{"arch": "vit", "model": "self-supervised image encoder", "dataset": "microscope photos of single blood and bone marrow cells", "train_examples": 194171, "image_size": 32, "crop_scale_min": 0.2, "horizontal_flip": true, "translate": 0.12, "rotation_deg": 5, "color_jitter": 0.4, "method": "simclr", "norm": "rmsnorm", "norm_position": "res_post", "hidden_act": "gelu", "mlp_ratio": 4, "head_dim": 48, "fused_qkv": false, "bias": "all", "qk_norm": true, "parallel_block": false, "inner_norm": false, "patch_size": [4, 4], "conv_stem": false, "layers": 10, "width": 256, "positions": "learned", "pooling": "class_token", "projector_hidden": 1024, "projector_out": 128, "projector_hidden_layers": 1, "temperature": 0.1, "init": "orthogonal", "optimizer": "soap", "beta2": 0.999, "learning_rate": 0.0015, "beta1": 0.95, "shampoo_beta": 0.95, "eps": 1e-08, "precondition_frequency": 32, "max_precond_dim": 1536, "one_sided": false, "adamw_lr_other_params": 0.00082, "ema_decay": 0.999, "max_steps": 8900, "batch_size": 128, "epochs": 5.9, "lr_schedule": "linear", "final_lr_fraction": 0.1, "warmup_steps": 260, "weight_decay": 0.0, "adamw_weight_decay_other_params": 0}
Rows from block 5 of a small self-supervised image encoder, named by matrix and row number. Rows with one number belong to one neuron. Each number is 128 + 24 x the weight over its row's rms, rounded and kept within 0 to 255. All counts start at 0.
After each neuron's rows are labels from the 100 images, of 14976, where the neuron reaches its highest value: "strongest on" is what is common among them. Only what is clearly more common there than usual is listed. The data: microscope photos of single blood and bone marrow cells.
# fc1: MLP up (model.blocks.5.mlp.fc1.weight, 1024x256), inputs 156-207
# fc2: MLP down (model.blocks.5.mlp.fc2.weight, 256x1024, transposed), outputs 156-207

fc1.759 [150 115  88 122  64 164 120 120 159 121 105 108  87 127 144 134 115 160 135  96 145 125 113 123 120 137 133 131 162 126 163 116 113 109 143 135 143 167 141 161 123 141 104 110 132 146  96 185  99 130 146 100]
fc2.759 [137  94  97 154 106 134 156 128 130 107 147 116  88 147 133  75 102 158 137 110 125  94 117 128 140 139 109 148 146 180 149 121 105 127 132 143 126 137 137 112 101  67  83 135  86 107 116 132 128 141 107 137]
strongest on: smear: peripheral blood

fc1.672 [123 129 114 113 116 123 125 156  84  91 184 113 194 138 162 150 107 129 132 130 141 113 122 118  98 109  57  96 147 145 103 113 171 147 156 122 117 124 109 152 142 143  89 126 122 138 134 120 158  87 118 141]
fc2.672 [102 113 115 133 127 126 107 114 137 107 105 133 111 161 162 139 130 139 128 116 124 132 171 127 133 117 133 160 141  85  90 149 139  96 137 132 117  91 120 115 157 125 127 114 138 169 135 143 139 111 164 141]
strongest on: cell type: promyelocyte

fc1.735 [ 92 154 112 156  89  97 109 153 112 128 145 135 116 125 111 124 125 118 135 133 133 100 142 104 144 157 128 138 143  88 115  88 162 104 154 132 118 125 186  83 112 147 125 114 145 111 141 152 153 129 109 131]
fc2.735 [128 174 115 133  85  68 156 129  90 126 129  94 175 141 164 142 145 143 154 102 105 146 100  95 151 115 145  99  97 139 121 124 115 163 131 133 122 167 125 146 126 117 117  78 109 123  93 141  93 170 150 109]
strongest on: cell type: promyelocyte

fc1.133 [124 136 125 125 167 114 141  75 119 152 135 138 151 143 129 133 110 119  92 162  96  86 141 112 124 130 141 147 125 139 112 101 149 155 123 129 129 138 131 136 100 148 164 157 137 158 160 105 106 141 144  97]
fc2.133 [ 58 143 155 136 115 143 125 152 116 107 127 123 129 108 170 149 108 174 143 129 106 133 127 157 116 108 128 153 100 155 131 134  86 128 107 103 132 120 128 126 109 113 117 129 104 113 158 177 144  87 134 116]
strongest on: cell type: erythroblast

fc1.343 [125  95 143 110 144 150 148 119 140 125 179  85 136 136 107 122 150 135 140 172 116  84 119 127 129 154 104 176 147 105 194 124 136  99 130 130 151 116  93 102 132 150 120 135  89 136 114 165 116 107 134 158]
fc2.343 [150 136 133 104  95 112 138 155 133  98 148 155 142 139  85 179 132  86 104 126 138 143 100 130 132 143 154 131 133 121  93 149  85 117 153 136  95 103 166 122 140 148 113 118 106 104 136 124 105 118  96 120]
strongest on: cell type: proerythroblast

fc1.319 [131 103 152 126 121 126  98 157  94 139 141  84 109  99 138  98 141 137 116 142  88 149 139 100 133 126 110  91 119 129 156 123 116 124 146 113 170 156 142 106 124 119 117 134 148 130 158  86 102 164  85 150]
fc2.319 [128 116 102 139 170 144 103 123 158 123 102 165 126 122 132 114 142 125 136 112 144 107 173  84 169 107 143 114 129 161 154 130 107  88 118 131 153 107 118 133 111 134 136 133 147 144  88 154  98 127 110 139]
strongest on: cell type: erythroblast

fc1.258 [ 74 171 109 167 112 133 118 164 140 108 133 160 128 112 142 132 110 133 121 112 142 118 134 155  74 103 139 131 147 140 110 138 125 120 179 131 102 129 123 106 130 135 111 133 137 171 150 129  90 132 122 126]
fc2.258 [129 143 125 136  95 131 134 119 169 124 120 172 118 173  95 129 140 114 158 142 165 163 138 124 137 106 118 153  94 154 138 106 120 114 142 146 126 104 142 143 132 145 127 161  88 158 138 134 123 130 126 181]
strongest on: cell type: proerythroblast

fc1.532 [135 122  76 127 190 123 114 107  69 141 105 110 143 102 147  83 149 160 125 164 123 125 123 151 108 127 171 146 156 141 138 139 126 112 172 117 114  89 133 151  70 138 146 118 122 101 118 136 108 178 149  97]
fc2.532 [145 151 158 165 137 133 159  95  96 135 141 144 130  83 142 168 142 163 140 175 158 136 134 110 156  83 110 116 135 119 100 109 114 116 128 143  75 124 162 129 105 123 137 122  87  99  91 146 118 144 107 122]
strongest on: cell type: erythroblast

fc1.153 [129  84 106 153 150 135 136 147 150 138 144 140 187  83 102 127 135 105  95 106 121 107 113 106 110 114 113 104  79 190 120 141 134 125 117 108 128 126 113 133 162 105 133  84 177  95 104 142 121 159 159  98]
fc2.153 [ 97 133 166 153 121 122 199  90  99 110  69 124 132 139 122 111  79 110 115 118 119 136 196 112 145 124 108  71 137 144 157 145 133  97  90 161 139 120 143  93  89 122 113 140 158 110 120 144  95 144 128  94]
strongest on: cell type: promyelocyte

fc1.452 [147 130 110 151 105 125 123 121 154 173 100 137 147 158 163 112 144 116  90  95 177 139 124 140 162 137 141 101 126 147 119 116 117 139 154  87 182 134 126 109  93 157 129 147 115 108  77 173 128 115 160 113]
fc2.452 [142 127 107 118 124 152 121 107 146 105 128 132 126  94 117 126 131 124 132 126  96 123 175 111  94 114 161 138 125  81 140 140 127 123 143 131  82 139 107 107 119 121 119 129 130 104 124  90 131 111 116 154]
strongest on: cell type: proerythroblast

fc1.95 [130 153 130 161  96 142 137 138 128 146 182 182 174 128 116 153 151 139 138 117 139 132 121 138 133 126  98 118 148  81 129 141 155 106 123 149 104 100 119 114  90 159 113 120 175 139  94 200 143  95 146 139]
fc2.95 [156 118  99 102 134 163 160 109 154 147  96 116 120 173 122 134 125 125 109  87 139 114 158 141  91 113 122 106 135  93 108 135 141 173 156  95 103  81  82 156 144 154 114 118 137 109 109 120  73 124 118 113]
strongest on: cell type: proerythroblast

fc1.182 [ 90 115  86 126 137 150 101 107 127 129 134 176  81 126 126 124 166 131 176 169 142 144 141 109 134 119 113 161 133  93  95 128 124  91 128 127 105  96 101 143 146 129 107 167  91 111  97 114 121 172 119 126]
fc2.182 [129  96 161 163  88 111 123 129 147 101 167 135 121  97 160 144 141 115 131 133 123  87  92  83 128  75 128  82 145 106 127 143 108 141 125 145 130  74 152 121 103 115 147 118 128  93 119 143 100 127 129 124]
strongest on: cell type: proerythroblast

fc1.419 [131 120 180  93 110 129 127 155 120 107 115 144  89 108  94 147 103 110 150  96  67  90 135 128 133 130 105 126 152 138 116 112 104 139 160 116 117 128 152 130 163  90 118 102 144 130 132  83 183 113 152 109]
fc2.419 [ 80 125 161 148 100 115  99 158 100 129 179 131 155 155 142 129 141 157 154 132 141  94 130 140 154 128 142 157 164 124 127 148 160 169 144 128 105 138 167 151 110 114 109  99 105 146 134 172  84 126  75 151]
strongest on: smear: peripheral blood; cell type: erythroblast

fc1.118 [118  95 131 166 120 127 141 111 118 125 128 147 128 114 122 135 111 144 128 138 123 127 146  94  90 163 115 118 121 114 142 102 139 125 167  84 110 108 143 144 145 100  98 118 108 173 144 142 117  99  67 114]
fc2.118 [192 126 155 145  90 114 110 153  96 156 137 162 112 106 147  94 141  86 157 172  95 115 148 158 153 164 142 121 108 120 134  93 114 142 148 160 101 152 169 182 158 101 135 132 143 130  94 131 109 148 142 143]
strongest on: cell type: segmented neutrophil

fc1.99 [102 134 121 176 120 155 133 138 112 161 180 135  98 163  96 143 159 140 159 120 123 108 115 145 145 118  85 121 118 140 127  92 132 127 124 112 160  83  97 111 137 135  95 145 165 100 128 138 199 134 119 129]
fc2.99 [151 155 105  87 155 122 145 105 137 122  66 136 156 123 137  97 107 138 111 150 124 129 158 112 129 150 143 127 115  90 126 160 131 138 150  92 101 139 122 119 143 136 102 104 153 101  89 134 171 122 154 121]
strongest on: cell type: promyelocyte

fc1.172 [116 123 132 117 138  82 108 160  75 121 123 170 124 145  97 153 108 119 142 110 179  95 146 162 144 146 154 118 119 117  93 122 160 125 168 139 132 141 109 108 155 126 163 140 151 133  97  76 144 153 140 143]
fc2.172 [160 108 141 129 146 143 142 102 157 124 176 165  69 126 148 145 151 144 112 145 179 134 110 109  99 141 145 137 109  98 115  94 107 103 110 132  73  95 142 141 127 150 150  77 115 127 115 117 141 189 146 118]
strongest on: smear: peripheral blood

fc1.597 [ 69 147 102 147 120 117 150  99 125 170 140 112 144 136 112 169 169 146 129 106 150 113 185 121 139 116  70 108  70  94 139  82 134 132 118  91 170 130 123 141 142 101 125 148 107  77 153 133 153 146 135 131]
fc2.597 [130 148 107 109 118 115  80 143  97 116 155 154 100  96 114  93 118 133 142 172 155 101 134 163 103  67 150 168 118 104  99 121  81 143 120  87  89  95 139 104  96 136  83 127 127 126 146 122 146 146 148 148]
strongest on: cell type: proerythroblast; cell type: promyelocyte

fc1.503 [156 133 141  80 144 169 135 160 158 106 125 132 140 127 139 134 130 122 128  86 113  99 138 146 128  78 101 155 117 105 132 150  72 133 177 120 119 136 151 106 126 109 152 140 104 121 102  97  87 148 149 155]
fc2.503 [ 97 119 152 138 135 115 148 167 150 131 106 142 123 112 102 178  97 146 139 122 164 139 160  97 148  93 152 126 128 154 134 143 151  85 152 109 109 183  98 120 115 110 169 160 130 109 136 123  97 101 101 120]
strongest on: cell type: promyelocyte

fc1.652 [191 128 141 175 100 104 106 155 124 132 133 149 161 129 104 100 114 116 143 106 122 138 130 125 134 107  96 110  71 142 112 164 116 139  52 113 130 126 147 119 124 124 146 121 102 123 143 117 136 180 144  88]
fc2.652 [145 106 101 120 107 125 132  92 139 103 138  97  87 109  97 123  91 129  69 100 149 173 155 127 101 118 123 130 126 124 135 155  86 140 125 132 162 148 108 160 139  89 142 107 171 153 144  75 138 114  76 158]
strongest on: cell type: promyelocyte

fc1.459 [118 135 148 122 114 153 144 112 136 114 128 152 172 133 189 142 131 139 131 121 116 122  90 114 122 159 126 135  92 103 169 141 130 120 145 117 166 146 132 108 116  95  70 122 161 130 128 164 130 147 111 139]
fc2.459 [158 160 118 155 116 173 135 109 128 149 131 117 129 172 129  94 118 135 134 130 118  77  98 156 148 117 160 129 154 133 155 130  88 164  97 132 158 125 130  77 126 138 179 127 148 112 106 102 136 134 171 114]
strongest on: smear: peripheral blood

fc1.197 [149 130 170 126 137 127 145  95 126 116  93 135 153 182 182 144 148 106 159 131 126 106 137 130 155 133 102  76 163 140 144 108  95 138 104  84 132 145  94 113 106 148 173 152 103 104 134 105 144 159 153  85]
fc2.197 [ 75 118 121 163 136 105 142 126 109 143  98 115 100 129  97 131 160  82 165 123 109 108 166 110 133 149 145 144 116 126 112 120 130 117  91 160 120 159 104 135 138 118  73  81 157 133 133 110 162 140 153 163]
strongest on: cell type: promyelocyte

fc1.37 [111 134  81 101 126 103  76 109 138 106 144 159 124 166 148 139 126 143  97 129 120 141 177 122  94  83  93 160 150 142 130 118 120 132 123 142 113 178 114 110 188  77 137 133 119 136 117 144 163 146 142 117]
fc2.37 [109 141 126 109  90 120 145 110 180 130  90 135 194 143 108 140 184  82 128 118 158  93 141 150 121 122 150 135 130 119 141 134 153 159 183 115 144  94 115 113 118 124 111  94 133 103 146 128 189 117 125 130]
strongest on: cell type: proerythroblast

fc1.204 [163 109  91 168 144 182 121 133 130 136 107 126 121 113 141  95  92 129 137 104 118 125 122 103 120 125 126 128 124 132 158 109 153  87 137 110 142 121  78 151 115 120 148 117 101 134 143 129 101 157 103  98]
fc2.204 [ 96 144 114 129 118 114 103 137 156 141 148 123  73 116 101 133 107 165 123  94  89 136 125 120 149 132 148 124 100 127 102 145 116 122 141 146 119 130 145 138 135 157 160 160 113 147 133 127 161 157 151 153]
strongest on: cell type: segmented neutrophil

fc1.523 [117  95 117 136 167 107 163  91 167 167  97 115 156  80 136 149 147 160 144 162 114  98 133 124 126 109 142 102 140 126 118 100 104 132 127 189 100 105 141 110 116 109 117 149 122 144 135 115 115 159 162 129]
fc2.523 [129 135 144 111 155  80 141 126 139  98 146 132 143 149 134 145 131 132 108  97 147 143 126 112 168 187  82 118 118 128 164 111 113  90  70 105 160 112 106 161 118 138 125 136 114 170 143 125 173 114 146 117]
strongest on: cell type: erythroblast