Rows from block 5, named by matrix and row number. Rows with one number belong to one neuron. Each number is 500 + 25 x the weight over the matrix's rms, rounded and kept within 0 to 999. All counts start at 0. Numbers have three digits each.
# fc1: MLP up (model.blocks.5.mlp.fc1.weight, 1024x256), inputs 52-103
# fc2: MLP down (model.blocks.5.mlp.fc2.weight, 256x1024, transposed), outputs 52-103
fc1.168:519531458478538543542522481481527542517468489493489522495458507489503474536457464533499483490418437486517443496490476499508499526522456503452446576483520509
fc1.169:537525515490498531493462529551535474546498551475493471513502498487467491504506534495424490540485510461503506488499528534484516513478448489505520497574490494
fc1.170:526451502490477505471489457478496466515497516500463509481448509525493468526516502478513475487502514462491463513468508509464519485507488510511497493468536539
fc1.171:473491511500495507515516511525524533493476488454486522499493462486490494513554504465483459537489477512512500517507507491466513499486496482508519504452518542
fc1.172:521486485481480519467495455515488541527489496479516499481502517546494478486529490524541493487555508481515520506470489482513513526474510477517512513507524501
fc1.173:490533517497536490487494470522519483454466476488503525485461492515559516503516443516496473496486478506504473502480446475480483524493524464488507517493516519
fc1.174:542496489556516512527509514541481542481477514467497515447495478466496449487520525479527461515496481480493511546521489506527543509525495533480502460556469527
fc1.175:512481520513487478490493486484536514490498523525465527501477485524518499517495517500487524497487518518492500495496489500531519460497505493499512485513501500
fc1.176:499497478501497472506490535547493526517528491489474505568488432443453440469519477542516479481516475508525524447502494527453472484539483466506502473515496507
fc1.177:517477544476511553494548482512491485518550463547464475532530507499502516556519494563561540514522485462481501503470461563517423527509536490525531495473481483
fc1.178:525497473452476479504497538472470489480490487452481500454486497468484503535509531470466488513505510487532524516539513505510487499518500475495489479450501516
fc1.179:512458495476515497490529486492494453475499518515446533519503516504534550507532531485454460525477523517494476504500499510525523484509509503529517473467492536
fc1.180:468500493521467482526450511466508458435478522548522512516498540520535486508523510491440495469508497543511518420532462482466460474500547492504487503554459449
fc1.181:501472520502456503516518490493507461498488479481498493521511489492508478516538492522480491474469520493516511552479514501490512473504546530521527469462487470
fc1.182:539498494495484526519488516492496506475499475479457565503444535512503544518571501537529451448514511512468477523475528506485482518494519482513479546508505497
fc1.183:494469521509478470531497482483530481530483542465479508523516509518503499505502502491488538515450509513458573468502502495515496517493486471525441478487523495
fc1.184:487526511494487527471508495498514540471495480527521459508486494488486543526485525476510537543446521519512521466569531534514548537505457523540474530497500496
fc1.185:454539505511528494548517518482528481497472504512506518511521504494497506534451503506535485506478541548501501466450500469494542481515532525522511484467513559
fc1.186:480452539486455488558499520496504498496515522454524502512577502506488504498502489500538460456461554517475488458530503445507503498475418498478505470504519519
fc1.187:549534475523492482517467500478464495519503482536498543465538481507499520478482476536545494473510490478491478489527510471489515523516505483496498518523463494
fc1.188:495479515513483542493506497528524462541499532496472501506489505428478460495523486517522491524534505502514493498495511505501566493469506486448530502555481503
fc1.189:535491483493458489522508501507435523483568544506512477487533467457487486487511508533483501469558527478501519505466496497535516465473531505476475481467519507
fc1.190:478498506501538520498541497479509494494541457490526467530479484478526541479458507453556474501542427499533517495478517511515470474490504533506510535480482510
fc1.191:498577497486494485483516481529491495489453505463492504466482502485571517517460508515462462529551559508514479541522476494491497527468498499420470463483493504
fc1.192:484496514495490484512497481483487492485491548526471493485468522527509514514492512493528501523518484496468493501477467492494483510491510468502487519471453462
fc1.193:519511537458521520532489539493497489501490506484490520489536512487481518513495499549488495464480523470517518507479501523499465471446494499463489551496499484
fc1.194:526482497476508509529499480508525482516494459517521505501489468588502431514510567500539540530531483517523514529520483490519525512494464442496484523471508501
fc1.195:539469507545465482483496507525462508495515463523497488537514539512516469489513535523508500467467520523501496492545457490572527473516515542522502490513450518
fc1.196:461500477519556512547493477512476509486532460510503491483467487483519492563508476533546484430491512483470495458512536490508486509535498512504503496494444477
fc1.197:477508515517481505483462532501547498501517493476451502497477504491527496492550536479495529475577471506472542538499502530554497510523458458477524512493504468
fc1.198:501499506478506482510486491511487499488478500489545466487457492527511501479521534499482528524503476522497539488482492503437500494497518482486475481477501469
fc1.199:511509509525514480554493493513504494502505516472504522480514515497487461529511474495478537475506507511530529485546510485477461490492510523475483470481511449
fc1.200:500510512525496498476484486484525462471499469498497506509493531503520473514503451509509522546513478506508462509498524502485478522511514513483473534465484530
fc1.201:487530505506486516530535539537507529506516502496521476508483516522498507509482492505487500493466525512489500473506537523506547499485479513468531505510508514
fc1.202:513513496517526483493502504522529514485495497501517493516506479493510495519525515494480522505516511481485473501502481488488472490504513472468509497502519518
fc1.203:543480474539440495484505517531553477515502547475514514460528444547532521510484504484509482464505487556497519504505495528531495474487522491508516538552471529
fc1.204:531515512514483531537517499474495453522556487484502489524563452505458504551508480491502485495510486536489525483456498479566482450558536497501513481497482524
fc1.205:467487507512477510540493552517482474469477506488482493511486462545507494504494492523472506496501521501428500490492510552469492502530502504459504443485524531
fc1.206:534545518513509524487516525458500510502505482464508507515504477521478475550512548481479500495494495531523523530514461529524515493502514471511543472471507481
fc1.207:527500524490474495510475499547490533531514503511473474507485531538511519477504482474491481526500517520515502473444466522499482487492489490488500497502521485
fc1.208:501500532475497511493498528515495482531483499483534520494517459476504494460506447453503518529512495494487509523481489496498473494531517516535525484479534517
fc1.209:514493459482515497483525454478487537524528511457509495527484478546525545533475511486504518487453468519519497513488514449533471462481498477508536477496476494
fc1.210:491456506548471465476470506511500515534535540536502505509512502489477516494508533531491536479499540522526515526526475525498518474535531489507472504520515489
fc1.211:539479511506491516528481529524489503473498511448535531488450516474453476475497548484452496457501482509508545496531508525491497488499469462543491518514545475
fc1.212:523505491484527484503499499458522441499523503516497533490481506504506508515493512498525500493520489525466534509517474524462497508465489526519481528487519499
fc1.213:535499474461506496454475500513503514480524467438471521509483540535424500482497491494490512493501483464488478542500489481475517482464535524500522458485476485
fc1.214:488523516566475523497516502524514507546496447462483500507483491518476478482438455530507503497496519522508487528507500541507486515470522468534466513498519537
fc1.215:491485519524489491493494518485517459524506465499524506514513526489493492508517475499493479525478528499477525486459508483500506517497512520482477485509468506
fc1.216:504494501508538521490503475474496480507502518488553532493539463504480519514511489509502482510454494558510490535496535518496455496488556464509493536529493489
fc1.217:485520543490545479525544484497505518454485488523512480501453470546584467490487467502524515419509522556519485517428451514488497463478432496496496499458536477
fc1.218:513528502532509528547488515543469466487526491508494516524474457525494504494489489514489483470487507480545502504514512513504489490498517521459493541502534475
fc1.219:547513484513465506496477494505490515491485511548522503464459476548559443525482482525465471503529520474494463495505495497547505505494510512432538506452548512
fc1.220:494476508485533464486487495526483482528522559490507513508514471496507479507520539423503539469445491512499506480521465529500495537474508485455527468514472520
fc1.221:502515525516492488510453515492493552509496540509476520479486495507501470480521505516497490496479481502501506501529502522493516514483518495505476496506533496
fc1.222:500509489527496539529480525475542501473488483514496517513514525524531510497536517470481511510480501506552515504487540464514503504511504520519491523461499467
fc1.223:484473506507500464470520501547503515502512488504532534481482493482461495521528481525478542541474539512453529524523517516486464477500550524543495516453515462
fc2.168:516513576454498505464535398473516519521525520533532472458530530533541520501455501484552518532531519482550505480490569490473489537459540501489553447547527473
fc2.169:520482447497499539518517510510509504498437494488556514489493506566486508501522482576498485503494523500502495478508491471496517496497520497450527517540535463
fc2.170:483503500500502491534511473472522482467491517486517473505476516450498504466484487511472526457478513575520519458522460497509466477464465483512532503522472488
fc2.171:469476527502503513512446527497525510519522523503515464435454476566575476453436551491502488531499537520497415530509494532481527515469498525444509524510475517
fc2.172:508497521527527482524527552426509476480513464472566464491512511515524510448499482491525517537496470507555462546527472506510451475507585520472510482486524511
fc2.173:498465508523492513486514481508508512518516492472484499543492510506506475485452549488481518481486541442495493474535504483486546471485473477512488461501508486
fc2.174:518507518493513523512476504435519512491497482487532515506473495492466511511495459494510492490493506478471500457531500476477541477497537489487468499463504469
fc2.175:510473490521519507508527535522465496534515498468518476499500505503470540495495497514543527542487483500511480495487479476504493532504485509543496482478479532
fc2.176:468462529483459501496490472483488436504475531494430499508511475509547495457466553520530504542480482513454486476463502495550463514491519470506515553529477489
fc2.177:514469522482478509476518522472497567438499468508487487480530511538485512514512526456498523526482509487564510531481480528475450515467503516520525517498498488
fc2.178:492527544521519477499495489534516506529542498469503525559507481512492446491475482482516520504492502489467474524509492488476493490527482510529517518497481516
fc2.179:478514486469506499529522490504475472522539501545550481517487481479469501516483528410539488489497476454494499475507485483464532513523507546489497517491481490
fc2.180:507519503430490493545507482509480487509491492420500545505481536527514516448488505530496536558496472507512506534465509512518493513483458524530522469482545451
fc2.181:528489513474530510453503499530541515516491513507526503513505469505473510508473515513504476457473494528462505501508487497489506506482511512512504486509505509
fc2.182:538563539505465500486443476515506522509423464514516504512552501507450482457459514532460477528513496497509489505469475527488462494496476508518522511563538509
fc2.183:467517539487535541477498520491484524456516474546520513495526465505506491525477495511525491502538501514507512552537462492517459493559508507477521517546480529
fc2.184:496480497453506516514490493461475494510498537480498503510493499475483430482503493492524537450506493462498489493499493467527476540496523455446467530506461521
fc2.185:517504501562505445507515507517526503490500513504462516528496489492536493483536528501481499509519504528503499523549477509465471535500513496477499501533501510
fc2.186:493475455548463452498493457539498488515525518485504497503513541454483472492485533471492488466487550529490491455491492498491502460497517506511475494471549528
fc2.187:544491526521458495498518503525540457501484512481469512514451516517511466496517479473497476531514521517488542502500494531506509496461507503483479513479479525
fc2.188:472484502522496472512499457526486481506513514502506509471496524502521516491507487495481489497479502488471494470523480499547522491490484530494462480488531514
fc2.189:535497517529487534517500501451497540501469488485538493544448480520495481493483462506480450499510471494500546505518498537478529487511473457475500521544493504
fc2.190:490518500482499491458494472528515533520531466518464494502506509503530484518477482473497508493448541503509494528480531517508507453515484490464511511529484517
fc2.191:511501546456517468516481458502532477534542508488495505502499507499517459502469510491509519516481497490514474487491467496482522518492496476538508492519494515
fc2.192:480476502505494492484477450554505523502520501521492463505495531529527508488464512533457491533450518510508516489530473524524489486505503490526537482505488462
fc2.193:485513439480491518481427519502463508492506478524498483482560539496492479499506479461508561487505520534475523470479455481531508526492493525517512483506527448
fc2.194:466517498515477509489514483549477534507553537475479506523494518469559521490479531521490477458500519514507454473524527530464476525500518491521493506534480487
fc2.195:526544491461538541482466530517479519525491485508544498493514508514495500507493507498491502492525479514470500501496531480480520532452528465532496475518521487
fc2.196:498503515515465497509538481475498480500494460517508494462545518497533467498543500535521442470510488528543545517495538508463456517518487495462518498468485495
fc2.197:496482476523448493492488524540498467452524499491501495482483507533552534470509517493477497483524477517542523471531547523472519478497494506506527559490507515
fc2.198:480507523528487488474531529485471507501505508497476491508500518457493530538496502466487528561513502505548520530528501464475507514524504533465474563498469488
fc2.199:518526462500520509500469493479493490525544476494511454529488489502498528501495520469535502485494532464484500460510482476526490495525478478471531569491506488
fc2.200:500483495518490465493439517524493490504490507502530500498532492501466447474517500528499485483515471496499508499472527504532499479424470527489546530495536527
fc2.201:463508543499537502519476523524508536494503495477520521511524462513481478476515527487458542524509462513529463466536537442512534521504499494449492488498507520
fc2.202:491481490478488495519491482563492510505481498513478529486506462494508486483507460500499506548483489468528510460503530542501475497534508530504519477507509497
fc2.203:534492484513542494512521553459505517485536475496480488518489556459550457499503495448513483496518491484530534507488523486520508480537529529535458507491537456
fc2.204:539523527535532508502548476506516486452534480470498483425489504504492496484546522510490545517445501515496526508493459506484491547489515513483507474509484500
fc2.205:481510492465504529524493480465504469488499505459534526496492509508516511468481506485498506486478476495508483476525491469498512476474542485495515442460461525
fc2.206:509526515516533535487531501461472504496527513546471491493466520503472525437517492499512515527492498463526506509481502512507548498510503526531531485453523527
fc2.207:506518497490523517508493514475513499512436557494476514496500505509546490494490549525497514508497469481494510513536487529512477475513502524529465513496505521
fc2.208:509536500487471522498511499513534484509473493504489447477503482553505519503515501533537500506514482497508501514460476490517530491470473468480521492461517492
fc2.209:492486478502505511496508510486447483507486518454497500522494543488466504507524543571514500509540488499489523479482467550445533496503468506516562524497502515
fc2.210:529523515476496460540482512544479465510533531483524478516498531507517487496509489507496514486453493491473467499482475492525516510497468508510514473506464493
fc2.211:464531536494504518525514508494490494534524474489441515461512481465443473506488523519457536501473509484477432520526474541477510486543478495522508470559504492
fc2.212:483480495510537493488500474490492471457477530502470467488495475460485553507506511485478543528484506532549528493512525487461492493538537509490566508502500459
fc2.213:487500481497497504536510516503480462489493496505487525489473515520508476468486485505467509484507468524477514503483506507544517487539505530501490519512542479
fc2.214:482516446488520440531512572459495481533434553489533525516483526547504466527483492500510515514494507542496528439513509453508533536521449519499520507474496460
fc2.215:538470505497503490468528478488519499511515496488488457487482522516479519519475515512504519470475479490444477543483480473496495491514499497486471499480514500
fc2.216:473507452523499482493513513487469553508497498468521501512495465500487526575566552514489529447510518503489484515509513517516526552510469481494463487558450525
fc2.217:539524540478524580504522433545512537511496497444497457452529521504548505512442531530503495499495476514513487532534518490514446554480504531510495497534470536
fc2.218:476469517512532477484441526549487432493502488512487545482500466478498479518466472492505471543509516553507515518462476485483463543519495466533487507502502497
fc2.219:524477502519461511504499519532473459522488512500480482480479464485485461466434468507528524500534497525499507508506518527465503468502536493503481490496461490
fc2.220:463488478498505479492533442469505541494528484524449487457502518515501509524510534522488480428522496463451521506506526526483528499487539463503495487470464458
fc2.221:514509452526519497488495509499545493486512514488506498485546499495492528528496475516477488497472503524483500500500479511525482504508482497503474493484503495
fc2.222:542485506487495524525499499514482484502498501503514452524484512533501493524474515489523513451521514523497486499515460536502486511495489518505459508492501520
fc2.223:506506521536472537507454477500505483507531521522470487501564481466514500526530486463495467506507526508522511512492494497500495469487517515510534498500499525